Weights of a small image embedding model: batches of 256, 32.7 epochs.
Rows from block 3 of a small image embedding model, named by matrix and row number. Rows with one number belong to one neuron. Each number is 500 + 40 x the weight over its row's rms, rounded and kept within 0 to 999. All counts start at 0. Numbers have three digits each.
After each neuron's rows are labels from the 100 images, of 14848, where the neuron reaches its highest value: "strongest on" is what is common among them. Only what is clearly more common there than usual is listed. The data: microscope photos of single blood and bone marrow cells. In brackets: how many of the 100.
# fc1: MLP up (model.blocks.3.mlp.fc1.weight, 768x384), inputs 336-363
# fc2: MLP down (model.blocks.3.mlp.fc2.weight, 384x768, transposed), outputs 336-363

fc1.361:529440524516458498451502401552548529532501532518558552437470518552501510528481516473
fc2.361:495489543452465429506473564554466549511395484564489503494545480441577494452523502458
strongest on: smear: peripheral blood (100); cell type: segmented neutrophil (62)

fc1.245:551490564527544463544407501588540431551491411481479532478473483531528486560492532557
fc2.245:517469492468463532598553514514461531514490561421472522565500573494476531472430488542
strongest on: cell type: segmented neutrophil (44)

fc1.439:476486435527527582540513480501482384417500484511473541558431499547514420486527539450
fc2.439:565456548476490509461512504520457520536445525466397471480470522547433570485467517437
strongest on: cell type: erythroblast (36)

fc1.593:505465500451609511479527561459482498504481509484546512507467488461486403553522511540
fc2.593:552531469448393477519529447436500456526422470488486514589507543578528560491513461411
strongest on: cell type: artefact (30)

fc1.35:575526522520439531400485574539539497556510507462382496479526489453495472526538509505
fc2.35:466499536492558502536469483423511440483575504517512486536477440508478583489536485524
strongest on: smear: peripheral blood (100)

fc1.689:522529553496568474495486471508556446530472547537482500466469476505530435504469456484
fc2.689:475464493449509547436492484430530522508414501535513534515491526462573464480507469595
strongest on: cell type: lymphocyte (38)

fc1.278:443458510465499520574503422420445481478514431483509518540469487504494460505466513459
fc2.278:532587497512541478459544464477511490477482532485521485478468499539553575501450539505
strongest on: cell type: artefact (26)

fc1.353:502498500499465466484554517526471512480411540516488523571498551439526514528546516463
fc2.353:440437532502497468423537540459470510507441474468443566533474465537504510449440539529
strongest on: cell type: proerythroblast (30)

fc1.167:523455433538576549455443505549446513492423530513455505527513498480494508508556508494
fc2.167:524536446438491510548460495518518436456445527460450476508490510593494531536527464504
strongest on: cell type: erythroblast (37)

fc1.67:447496543435553443496537499519445502488493479472491449554445512513483503534412477447
fc2.67:429534508534521572473510560488471470571505523484536563445525377465481484502550535475
strongest on: cell type: lymphocyte (34)

fc1.630:482418524493450548476472418464483517544464526446474512443507480457486450491458486526
fc2.630:456500460520513498493525475517467517547488471564578519603574539534475512468531556497
strongest on: smear: peripheral blood (100); cell type: myeloblast (32)

fc1.424:506465485442506568438462516517540503478498534543531485512497507473550476490495507525
fc2.424:407455585542556473488470507573512485535521446422478556556519480529499515528498472474
strongest on: cell type: erythroblast (39)

fc1.596:529519525444531550530496576493430441493432478527460571445502507488530527508461437520
fc2.596:566518474515491579497520535515506469464505497580539441509508476493467537397540470435
strongest on: cell type: lymphocyte (40)

fc1.345:431452508469545547473577517500505504532577550480508431522506525487475521504453446525
fc2.345:540508491470538552564471524407508553595540549574461519401480498422570440493519502509
strongest on: cell type: artefact (45)

fc1.683:452469548545512388482463493538493540505583594469384538464479540531519524438581411532
fc2.683:530521498505534520490577450461459547509468527507487504479554482536533508472433549501
strongest on: cell type: promyelocyte (26)

fc1.317:493555496534489502446562505555515408496481421512566575467489426491506460560479490464
fc2.317:487485545512511530397508528525474507576465518511477499576516445458555529493478499442
strongest on: cell type: erythroblast (37)

fc1.36:459487483522531488524514470504427549457556463419525432519471508514536514532533503407
fc2.36:579500533576467571477506523558562475477579529489458510493475527453536472431432494417
strongest on: cell type: proerythroblast (28)

fc1.700:446499500508400520445537479462533514555507518474498538449478517540515427461455493506
fc2.700:534556446525559467513403537497467531467463517544549453544482506554507523535516462508
strongest on: cell type: proerythroblast (26)

fc1.66:533472483439475433437440428529412472433462424475462517557504484492507539538521571501
fc2.66:497423495563529527480479489494587502544484480529471480559541562524504546448452505534
strongest on: cell type: segmented neutrophil (44)

fc1.380:522539419471511472485445530508472474522521514512520494456520481502531444501625501446
fc2.380:496492545559475507508487496555523463439457512492435557461489475502488544482505484489
strongest on: cell type: lymphocyte (41)

fc1.231:430494415474512559452490462528437488557472436485493462452496508568489532497505567483
fc2.231:496497553565525493507505502527518527449516494515459467542509495501474408513478464454
strongest on: smear: peripheral blood (100); cell type: myeloblast (43)

fc1.692:462528536511494442574554478438543546461504522576497529433512544445586440496493514508
fc2.692:480503494529519509461401573564443493483420473520628473525533500433452449483540498511
strongest on: cell type: erythroblast (69)

fc1.644:442546600509527450535459495559481445512516412522563542501487436476515492509493532483
fc2.644:506469383448561492468540527482474449489467526564522549568527611543493455484480546504
strongest on: cell type: artefact (59)

fc1.72:590500470543452483381511454518550479509467504484461516431524433501483558552471447481
fc2.72:506459436510552504539506531408419447522468501453597602518534557493511452495407520460
strongest on: cell type: blast (27)

fc1.666:555554496470477470541519508496548482510485482489471464379477531473485499497512510489
fc2.666:413488563535508546494513472523539551536525458529650557478487470449457434459473414535
strongest on: smear: peripheral blood (96)

fc1.667:436470501448492495457508521468478462465454556508461445532493508459507553434532457436
fc2.667:544493544526510521556495533482563452518487541551548507515513503563499456468568534467
strongest on: cell type: lymphocyte (34); cell type: artefact (29)

fc1.677:486447435583451479540516492493475498534490492479553551509499463555500548475532495501
fc2.677:516488504443502448492494526507506525491447470497444501575519456531552523557436493527
strongest on: cell type: segmented neutrophil (60)

fc1.405:525498526510526578525453463531418462541486510474566553528536484460526458464502562487
fc2.405:486475475513479513473508495453576497466468508555483480579477499552502572570494534515
strongest on: cell type: lymphocyte (47)

fc1.554:519454562547509519473370505462467492523493428507528538507452548528567544537566553465
fc2.554:509473586507550546508547462460486469520483543442496446505512489491426554476500469507
strongest on: cell type: artefact (35)

fc1.616:568506471487516510526539518507498451499464474442559541572482515506476495553442511509
fc2.616:453440532553557580536525455526517482540466530538525454517521466533469549513496410430
strongest on: smear: peripheral blood (100)

fc1.395:533523483499530538489525482511561523572527495474437447498516525489488517489462414485
fc2.395:459537483582477540526525479493477489425521412472491507487473535603446509453567551469
strongest on: cell type: segmented neutrophil (50); smear: peripheral blood (41)

fc1.375:491518495534458489511478564545493447500503536560546498484450511504476528538495542503
fc2.375:460520552467473563506543601520461524535569471461532511431489461492534450477504529432
strongest on: cell type: erythroblast (36)

fc1.371:461480513526483523496465535507491557615482507500543504409520429514535547483555495504
fc2.371:493497453550449500484541502536521481506562489504525588491522483527569489454464464521
strongest on: cell type: segmented neutrophil (46)

fc1.298:570483554444564470510564463549523486466497539465552570456527478530526514509527443447
fc2.298:495551480483445443511600534469478581533450460507541544487516529436492436507460542491
strongest on: cell type: plasma cell (26)

fc1.416:497497556497400485485506489508571435484503484548442439454527453460487547539501445540
fc2.416:499546503418528484423447529483431385463485488429509521544517487483527525496559524453
strongest on: cell type: lymphocyte (44)

fc1.228:433421480505545501511499445457507543524487523491518561462551496448493463452529468466
fc2.228:556559593570423521525528458565519482480516485510493570525514499574533558547485497474
strongest on: cell type: artefact (27)

fc1.669:459468520464446474523518561527476505519585509453467441502481573559420541494426533566
fc2.669:518500430575541506484534467485543502521496493530547531511522508452502493470522478479
strongest on: cell type: segmented neutrophil (44)

fc1.745:497448485537562560458576510495443549479522534482409543484549573429450545494499520478
fc2.745:520537521513512456549533500469489552504488466535498501540482453517522471511456553570
strongest on: smear: peripheral blood (100); cell type: myeloblast (47)

fc1.216:463436508567479477495501459564523458497498497546497477506430502514525496589532446483
fc2.216:464436577456435570540495531469504552523449513497504526518556533503495451523466504517
strongest on: cell type: erythroblast (34)

fc1.442:524463558434465516513484493477476468484568514516553533496570463470489542502525463462
fc2.442:504466518381493440494526535464480471520389564536440493537498488535500501518406491531
strongest on: cell type: erythroblast (47)

fc1.704:451503477511518533541414521429484519575530500495535524494464518454489502543501503533
fc2.704:497472552486578464504494456520543477515493484531501423444467396512522500481524449446
strongest on: cell type: artefact (30)

fc1.283:535495473479495531596489496539464457466427535549526475381503444476534409577452434437
fc2.283:473401488565484551559492510481523516574469484523492452537549447504506496470464465517
strongest on: cell type: erythroblast (48)

fc1.227:462579504477499497547442504506486500500504521510517494538530534474576500450524531575
fc2.227:507539424519537512525546590495513506473474569523490515492440513504481510526470499399
strongest on: smear: peripheral blood (100); cell type: segmented neutrophil (51)

fc1.106:524501505497494515542524493527521491472457462447491498481535459592491505422538532485
fc2.106:568540545499444498504476476560491525493503453483477426492526515453484522490500449526
strongest on: cell type: artefact (37)

fc1.720:440441517506469440562487448502459549501503561448562589544485513489494502478551450467
fc2.720:528538456488561433573474550522457504524488525548452552499560527517449474562451575543
strongest on: cell type: artefact (28)

fc1.174:516487546498461522544494526458490473546488478549505432490533492477538464460509497492
fc2.174:578512507400487505517471370542523473501511503462460525433495453491474535463500410482
strongest on: smear: peripheral blood (100); cell type: segmented neutrophil (41)

fc1.64:522472507493512482467577401515418515564528507551550469495523519463503543466515508507
fc2.64:485449420516517507486465504459458457461403539422514558528517472521448415536508473517
strongest on: cell type: lymphocyte (35)

fc1.172:361496514443475510463532502502444479520544479463552451464449435485486460548497525485
fc2.172:481474474519565571489475549469489504468494472598478485519495513530499444458539536497
strongest on: cell type: lymphocyte (37)

fc1.763:532537533524516463455518498503470542525522551519556516534520625516438536458509500517
fc2.763:580556519518512462525474555445478445538461437487476566508544464532510566577498466483
strongest on: cell type: promyelocyte (26)

fc1.390:518481495447478523441471475555488438545516503456479485509555501395517487545531386481
fc2.390:516465447541488546526494554531552423494549426467519523570413500548453526508420521557
strongest on: cell type: lymphocyte (38)

fc1.443:494469578578489518444484414466602530512445519495567590461555509521477491533499492502
fc2.443:415488475498465505508529496535480436539523453550510481458530468551475495488419517531
strongest on: cell type: erythroblast (51)

fc1.511:542510410465515490576497405486575488450505553501456504511486427460497518548520572454
fc2.511:537484568491421524475524438552507486482538475496546539502467527477512486460477554434
strongest on: smear: peripheral blood (63); cell type: myeloblast (45)

fc1.87:558491512517510380525554564535504473449524480516482547568460490494460523560520431498
fc2.87:502533529519443478534484475491520495522498485434555540449522526560498567558492500377
strongest on: cell type: blast (26)

fc1.30:562521523510457443457577480567520422455579551567367557470480509483526465543522481521
fc2.30:553516494449495537493502534438505532484484413465552432505473507447521521494536491495
strongest on: cell type: lymphocyte (34)

fc1.83:533513496473442528553455477460541516458495520489444458504443547512538488525513555540
fc2.83:519509462509501500438483492514462542513526517495500547516543544468429561540479483588
strongest on: cell type: proerythroblast (25)

fc1.242:483428544554447474559491444484537580491517427430569557410485534434486488477482514512
fc2.242:528488500475472487441544465552502499521415544564523534533582435430477488497443465567
strongest on: cell type: segmented neutrophil (42)

fc1.454:508524412542532532556532571518506508482517473561525545508482484518479441481485466439
fc2.454:533525459476432520484435428484478422492425497482488472530460500539521542569484504539
strongest on: cell type: proerythroblast (26)

fc1.350:475490415495490551519556478510415443534490462498560513452469478421579497504514497481
fc2.350:507531512535498488457527544508518564494495504535523571493515490538464502532516573528
strongest on: cell type: erythroblast (43)