config = dict(
    image_size=64,
    embedding_dim=192,
    bias='all',
    weight_decay=0.2,
)
Rows from block 2 of a small image embedding model, named by matrix and row number. Rows with one number belong to one neuron. Each number is 128 + 32 x the weight over its row's rms, rounded and kept within 0 to 255. All counts start at 0. Numbers have three digits each.
After each neuron's rows are labels from the 100 images, of 14848, where the neuron reaches its highest value: "responds to" is what is common among them; "place" is the part of the image that holds the peak. Only what is clearly more common there than usual is listed. The data: microscope photos of single blood and bone marrow cells. In brackets: how many of the 100.
# fc1: MLP up (model.blocks.2.mlp.fc1.weight, 768x384), inputs 256-383
# fc2: MLP down (model.blocks.2.mlp.fc2.weight, 384x768, transposed), outputs 256-383

fc1.568:178178138192145140126093146130138107145205083138112096168117109172132109115139160095118168143153168102210141066202169104111127137093143189116077106110104142182150160141120097165161101159117140148114176092178118122129066180158203124093182149140122073061195135084115094143086119116047149086131133148085151151153147193055137125117092118128145084109151103160121190090143163131128150123117
fc2.568:135165141094087135089093109112101091074090094169069143120135166077106153164137135137125110112116091129161154129097117076109148103136100136172120097107109172122140081093197085150172136144141090175110169152092088075097136035182167130132123157121194088141112084158141168089125149188172182149139085164110171166101135145160150108141064118164123159092129089170139091108120144172104135121111
responds to: cell type: artefact (29)
place: bottom right (43)

fc1.724:183141175139163064149089110210155082155125150054152128112135115110120125139108187094172172135156100096075083114132140122104137130160093116138108121154189110068115135110144106126137178116143167106156123125158135072113146140149096079137103170095127134144125141177144127149123158139123123121112191098126147194178143178125112079148100128114108123104143121087110113131162134118118112136064
fc2.724:163147073159131131110163170081149120134159186135098167114116085112124133115115116094103137117158121133159136098062116082147119123131135105116194122127139144089144098156169137094082148170104113150122051177081143159108143135110141156135063145108122102126084158113153124089114148136130128122134027157103096137155139123075143181121111209160092108146114124103116154099175099109154121193153
responds to: smear: peripheral blood (100)
place: middle right (39)

fc1.259:147116104159127119108170176107195170081122233154155112157154145116084102173117180103106132099144099066172133117120100174133149129054122151118110104144127111120111124162161108145124119117136116109126164110131099099168121194079122070133122122135132154149159093151082200151085165162098173105156145127131142164133072158148103094089116127154152112184133059189110135094092102073107122106130
fc2.259:138102068154098193105110132153119113133113191126134148087139102062100173176099152156096133117120104176131102211181084135110064092169138137136134084145162170113107123106092133127166121179134136125187094133111148186044094137144055169121131130069100110104113060155135136123108167095182109184145136154126146105134087126089147145134115183127162124119093142096152120118110155091145118125119
responds to: cell type: erythroblast (49)
place: middle right (63)

fc1.485:103074120109138107140153160117078127132073142121171127084140107152093090127138168141174139194106147161191131102171101140146108126112054109183169116169162158158065112248078113163104115124096112094075120135155100160196140144111107117189104139156097145076074123141132159131081126058122112110131066136080125155163125169177067038196146163195165125186153149099120102059093099110116136154141
fc2.485:171095126161111100102111095084160109129166181120122122127107153149167123125139185098106202127171130108078055137099155130140091155073205098107147092120134163088036145056089123126122075082185098143099116082139130127100105110156072140176115135128091175169166126136128152125161133200137148149172162127114119140138120140111154079127128160126148129110101115099171081111109169123135090100137
responds to: cell type: erythroblast (39)
place: centre (43)

fc1.229:147152163176172130087178104107112092113125114141169135205090122105187129144123124146122067141128112144151064153127114141152145125140116150104125157141076104102113189126107177053132127140101185105077058095142163150125106141195179139093121127111112151178064123142146170136123069188114115126116174122114168141138150148143151100164132130140136064042109125162140093102149169129095172091132
fc2.229:125138149127108090166085109126155092194161128132130128084141074176147133114091100132117160130131109098138112143057147089057085107137098104163141145170156112136114093136128036155141111139120113167128112152109135188183134183100108152076148126131115048100095147159140148129158105092116112170107127149137050104119110096154130119085135119154070133171145108136116143086117148087120146125146
responds to: cell type: erythroblast (33)
place: centre (70)

fc1.716:167105082219083127120141132136106124087158150116138169075150075167169145148156089101173087115094087056157100167162156154191117165199115147126147127146153159113133133124140132104064131155181132135162131157122172157109103082084106138176123147118114063131095100107161199117062114127152126085134144142090126152091144162095176098182099154074077138083190063154137094106172117113151156129150
fc2.716:085096109100183188161158092205121093146100190169101091126178137126173137120150140129186132070129102150054127167087102112147182134130179154142121185120231138105017140192134120140092136184094181067133121136162078155163174148144130154119161130132128130166129104129177110146174183141077150132146122132121161118186118144117096134102104129104154141191100157135109149103061150086099117158071
responds to: cell type: artefact (48)
place: top centre (29)

fc1.435:068114149102128144126215101146141082149103155107105090185119072143103144142133162164104115129138144094137082181171159099109106116182146155142095145190176133129153130208092120090138133141099159085095089148159129146138133135172156130125107150163121092163106161132124126139123113132102130135139194139135114161126146189118094145126054173117112148163151091108103155172095128199091175097127
fc2.435:118123129084156151148125150124118114082052113206139144131171149128094140100117070169128085152121157127099124169054143138164132078068149121128105083171096164091095100068114146164168103092114145119152128090075145170120155116100161136119091119196133189074106179122170160195119105185138128137126104123111142114153077173203208116138115138102149099130111145088085073113137069135135147110119
responds to: cell type: lymphocyte (37)
place: centre (36)

fc1.266:188092101131129079127135114086140127090139163197146202206155088143149153107133115117113075128123152137095156101174135170090115155184133163149166161123186119130148106061066156148121099111185080137091127111151118102174096141169116146106144184159124181129138125124124144111103117139160187136092119189121166210103163156096131107168082127158095147118107111146100107107108135077106105147171
fc2.266:123136098139112084106081168183082126163123089076149103071184159155096127154112183180151146136122135120181114114106079136137049110118114134140160138125133112135096213171091186154145165128151158181137140129146046143116133106093153134132152152059082158069158105147144155139107151106119124090182119111164145156098158119131113117151177110123154118154146140110090154108132117114130092078131
responds to: cell type: blast (27)
place: top centre (26)

fc1.139:164104118164144122131187182147093112126114090161106134100093094151090117157143052062108130156174182180054117108078160154128094088051157123133151119125144130168112102133099169153133078112111130092127222154052130217165111098196088156158093167151125167112147110120090114134145135145084116136136146107116104119155119143085118138093120132143163156146065132113162165189144099100104143125162
fc2.139:115154144134078087148129147091080147083124088134183152163129211135161148169177179112160113117120107067163157176177140125106160113160107197059124152193145148136105157158065123188154129092125073096138125103109163092106115176122109113116145105107126083144140128114161155144155073152108171162085166190152130062176085103140083110163064151076147122096182173162140114077091135133137138133109
responds to: cell type: lymphocyte (37)
place: bottom left (40)

fc1.22:154118171151130170159136081081147109142150075117162090159138112176114137124140185166110113156157158204109127111124144130069136141094068135093120100095093145114130204134114130077148106048070177132083100099130095118144100111102110145133096161116098107183081160152076105113089109131149104086130150075147071106083151158148192105175142166209080083121115134182094162184173104160122161124109
fc2.22:162122135149184127123145154073170140127096130129134126192081067125107134158159118079097124095138196147194129117173088197159113158200156101131086078126137094088118084126170143189186164184153155147140127148131111141097143176098174100106127159118118130154143116135194084125142135132138146151118137090074167166170168097051119091164133130139076103138101114124088085126076141074221149120134
responds to: cell type: erythroblast (34)
place: top right (56)

fc1.761:092099073124084172146104126049157095163129168127146078185108108087126100119166196133186112150072174161160094143164143100095109130145183125101130150129128133103093070169113121130120129219109181105119100076132133117062070076107184068135133174081103153099105130130099099066095220118114137120143114086098112146148118147143189096136105110155129130212140094139104110109126152143107109156132
fc2.761:127130124169083182195117125090140110123186148155123114136172133124126068166174074076145174146142136121125089156098085146112109120081093087140109127110083160091144096108122179116118093102142129072112138140169162134081109159115117085188155165070128073147120157103171138109095097080101142152132134186079126100090145095102092118084122148099117177135109131157165121105071121106124142153095
responds to: cell type: segmented neutrophil (41)
place: centre (33)

fc1.559:179146138125192117148114136089093095175167170160134115148109098083126136101146185104113129143088102148144140186077128103112132060115123160138202104114161186138142089098082145087123064098071139098151081097174111164124087090132144184145153174184118134124134118091127164114117110163118169104149181159079113136124108125082114092123104115098142132131128121155119112152079130113054104153128
fc2.559:098136106143160083128065191067100131124106151161154100158133148124095149146096165128110154088178078144145134174075155127150174127152119120094117152167101144094131134160104158149176111110139072095129093106138128100108158097072148084169104101161170175107131131158104182188104089111153114164171140143128126122109163138125077085120156137148136104053063112137118166136141124140127144121189
responds to: cell type: lymphocyte (52)
place: top right (38)

fc1.240:184141136128070115160134142156131127122043108131108127126109090154167146090133173098152133123118135120150104069076133164180205182160115108098096108095143083139149090148101116128095151061158123140133124121140117152176124184177063205131131161088156114138158122175156132147136095079166124197134087167136102120066115078158086100172139149065115123151124064113111123127085126126083144119176
fc2.240:166209121113140127145132102126191147129143140113096132162131098103118152140146128129134124108133104146132158159148061138143121077139132111069198187087171101128077143094102140174118148065118141115123174148121120165072117081119192101052181181085037107143083144049149096068119124055089139130117126165132152149132098150144141157107150141129123145151094155184169143086121131142110133084150
responds to: cell type: blast (26)
place: top centre (28)

fc1.495:134168177140118096143140117141075073127151082192134182145161133132114146117116064161152125060104134132150150182149144135176158101051095146133079157113154128097133092129183136156152158133160135092077143144107088161129058141088039161113145153078093100138113096176113189118109112157104162141146131145127084081164161134144087083132128118117114086121145153134102126154125157167094105080179
fc2.495:136095080151133143126149105119123102107104102094145148110079165090148115058177180137108154112118161115092170159128138143104114131152196158122104079096095080167118101125096083129147151163096108122121128162162099080139096141165080058095142133130144142146101173167096104119079141177150153096156150135135131095129146121144091069166138098110024152118144125112189135129187160093149122117158
responds to: cell type: lymphocyte (53)
place: top left (48)

fc1.575:099145134081145132134132154155093200157119180057172105146134141158117068111171176089105118146111108149129110109101158084155104073146104158146109124098146186147075202082117074137137120148146148143137143121069158105102096074147055068136094125080220146162125177144115145096128184061141110128084126148161101153130113128118148089104124127138161119154169109111147077116085177121119145127153
fc2.575:161041113165135141131115152179139110084112142159123103151158107152133144075168206066121177152125131082126122158132156132141126130117092127112174168121143178112153140173095178045119103136107151147159144139151144166139138166076092121086089110132118144189154116141169156119139072091088105138170164117104149142098095144109073105141125107098118104159148142150105140057194162162133098125162
responds to: smear: peripheral blood (100)
place: centre (57)

fc1.432:101134109185071087066163114109081189114128171117106166138114056114153110167115167123139073133202203113152130175096078150119173132171133054104156136147042166162113127135090131144210084082119128108107126116159090135113108087182131153096193089147127109126111128141165106130151175131193139119132139112143139139111118137043157134190108162124149139125149177148115105124112060101132131088129
fc2.432:146114097089131155119110116151136069073124130215169103096111178108136155120109104101127106166096052155170137117177162130195088147091126123079108146079158142066113132140136098173094173184168152138141141135169125114172095101136109152121138164142086146127126055116106087129134118119091067115151083120113136121156108103073159220107148126184077150129138092125177105154125102119137111102133
responds to: cell type: segmented neutrophil (40)
place: centre (25)

fc1.203:143172125103150146099066168145177110141160121124087122105150077099116146148162131139134173181092171105080105137139138099107139147145116142154161145118151072074078170090102127080116115130125168121136140113149074189154130137177134098165142147122110126163121146150190143093110098047115166123096117137148146143126141079063095083145079057139177127090118087165089112100137151111126159083133
fc2.203:113116150103110127124178115152097146119129067104084131099139120078148094182107128219123108101127164140186111127173113038139151101159153106171180133143127121126058130146142155182061135173076118104108142112165104113107135102166155134132129212095103056143115111211126129103131082111133149101144076136069149144105159107044128173105169142149152098129179085196131101180116129119103098165105
responds to: cell type: erythroblast (55)
place: centre (65)

fc1.12:153070160134123130095075188082109147140149150127119101093124082093116130194109179088222085157091097153157146142139107146123162072108139086098107068185141148135156083153158131141081167190046121126090100117143124178117148142076115120160141116175188117087096133150143177102106129144156113137126147129140117140184130183202140159114136130137099070085180119126158113131194108121113158090159
fc2.12:182103112145084154183127085155155131120151091131140135109128146123171162113186079134124116156184178149113090120131076082176141120112174150165090103153100133127092137109177110145154168134183159114091134108124170132156104151169088160154188207128112096132165151176163136136157158119124097170135125157076156136144132163097151078143136120119070175107126122155144129168044114154170128088127
responds to: cell type: segmented neutrophil (45)
place: middle right (41)

fc1.620:169130178141095090108101120091154148121118147171172142158154138112140129109136167059141072061089115115071091134165147107131083122176165123132114107064162167142144196129137170124093119182145158123120116136100127123120131115124092141107148154101088091137115156131091171132127099118133099114108145099111125118123071102104145123145141191135131090153145121147155107169089054183146148132140
fc2.620:198095114074136098193125130150072158116139197161127141145118093176132100128198129129133131131140143110141119127067066113181151157159121193147127154132148083131035131141072092118135100044147146093142112117106149099123158097169113171133108083099151109172164111152122083105108103165122155124142162161141062139183187123102167100140140106122141138155156124136051135075138118107191129120123
responds to: cell type: segmented neutrophil (46)
place: centre (47)

fc1.164:136166101170152181172139113165130143123147155156133144112080131152108136163173103108208160140201214139158141110101087159098100155158153161124095134056079132106163121134014112121136096122161106136111138131094089193159111090071125173114157077142182146129130110099114115134148101182164129155115130142068113136147107149123115107192163099130186161166100136184126152133141101132110110150148
fc2.164:126078127084120093123180114101169148160158119120115164136101083074142185135128093138150159186085168107125083145108135130146087076192109120105166096073086139125133108145129107125186070073123105122104154094168153163110091109100149045137111149175056110125140172141172171171124107092091125091047123145138150118129122104097123151112133176186109123142087150104140094172142104105177085119158
responds to: cell type: proerythroblast (36)
place: bottom right (59)

fc1.453:181112099160107091134169102101184136143119097127134064112218191097131134119113125133154204093145129094146136102139076192103096140154145184138138131176153119093173081115175101137077153162130126093101172137065083138159153150125178074073113118116145112105120203154116113118122079119122171150182136098096101146147160097155137122133097154184149145143107168130115101132098157153115151123139
fc2.453:163179169153091091111144110144186088045212125110101146076116141127101161140150164174096068152137125129179116161126151146049116135124128147161119106124137189133134130120152152150184107191099120159147198088102144096095138140145146170164126127079151108203082142093173098097144195176092181127110129107116225122180125076122070129145156138145118088121179139083065172114128133122108150109159
responds to: cell type: erythroblast (36)
place: centre (49)

fc1.759:144140089090100103152089126156135174134065126157141138132130125084148153174115177149178102133147133119105105116141140119092121157095158152112151201141127107121100078099144147145162151144108114128099069087144178125113140103093148126133148129137097206146128124082130140178185107094150176124162165113106124128157119144119114143165088187119083131162105129068164114174091123114082069147099
fc2.759:203071121136121119094129071156109076156157129120178125111202082158116181098173130130130137191133155084141062178090091153097144158131098142149087129145139132072074131099100112139162176076134113138185130108132157165042132096169109203093099162091149119176157087104161098124107132141167160183102176174171085118190121150134153138176145150139171149090108131140178166150093144126140128129166
responds to: cell type: erythroblast (35)
place: top left (40)

fc1.387:111122117129112132118162081101134141120057111145125171102174102115160079095137103102138167148074139177144127149153172148156185122141154095118133100118151099099119215139131125168141145171148101143155136136084132111138120131101120097093123131080138068076189196138184128075098080153152093210169124206154086134075123125097152063183136114136125134160182152145123125119134186054198126127131
fc2.387:139145083066187162133129050166141118093075131148121128160107155124106120170126077127131035141123146175109125119082129089108106088147121134135182119112127104098120109155107163163192138136106188165131145103085127185135093090158114177140150161129137112127119115087157151135172149154094116080076185124151174117202133159146165182106146156099150159135130141151085127118094047157123130110163
responds to: cell type: proerythroblast (26)
place: bottom centre (25)

fc1.214:095141119161180154141155139173112159158066104085159114085114127142110113117106138109160202147109120058181120136084126137146094143138097116091159199126102106147068141127119122109123093101160160093160173140094140097128078082158107121116059138139135154107105126138130175119154149091075131110126156153117097101185184115099132113166100124099099129139137097138025098180114135145135133086149
fc2.214:114132077168090178145134137105109149105134177125086103169128102135083162085119107204170070147163170122135137091141127114208101098120152106127105069104142122107110128119051146167106158117169126150125114076110127122221144184109204144134096119181144133073146114122112131205083132127159101117091125099159178123115102176140091168079138084089181142095071147066097132158074080153189173131141
responds to: cell type: erythroblast (43)
place: centre (34); middle right (26)

fc1.579:107119138154141134106128141184161147102082119113135127151141126180197132103154144099108134222125143101108079122166196078149108163190102067042084073170140156181189090095109110116122094118155062123188127119166108132148190097159170146116088122098090147181113115157092108147094159096119124144149189141155176066176140192122090130141128131131089142109095146103167101141124133135149123133108
fc2.579:136078125153112077095168138149127131077141113144116163133118099082071150163175113154118132189110053089116078123133088104112150133138109160085159182112093117112134122105108125161081179065112157118138147131168107199050079103104127043120131175157110126129135169090177120143178081090124126139102177157152092146140105148122156129162073134126116093167050101134084192113099154098120155127078
responds to: cell type: erythroblast (53)
place: centre (77)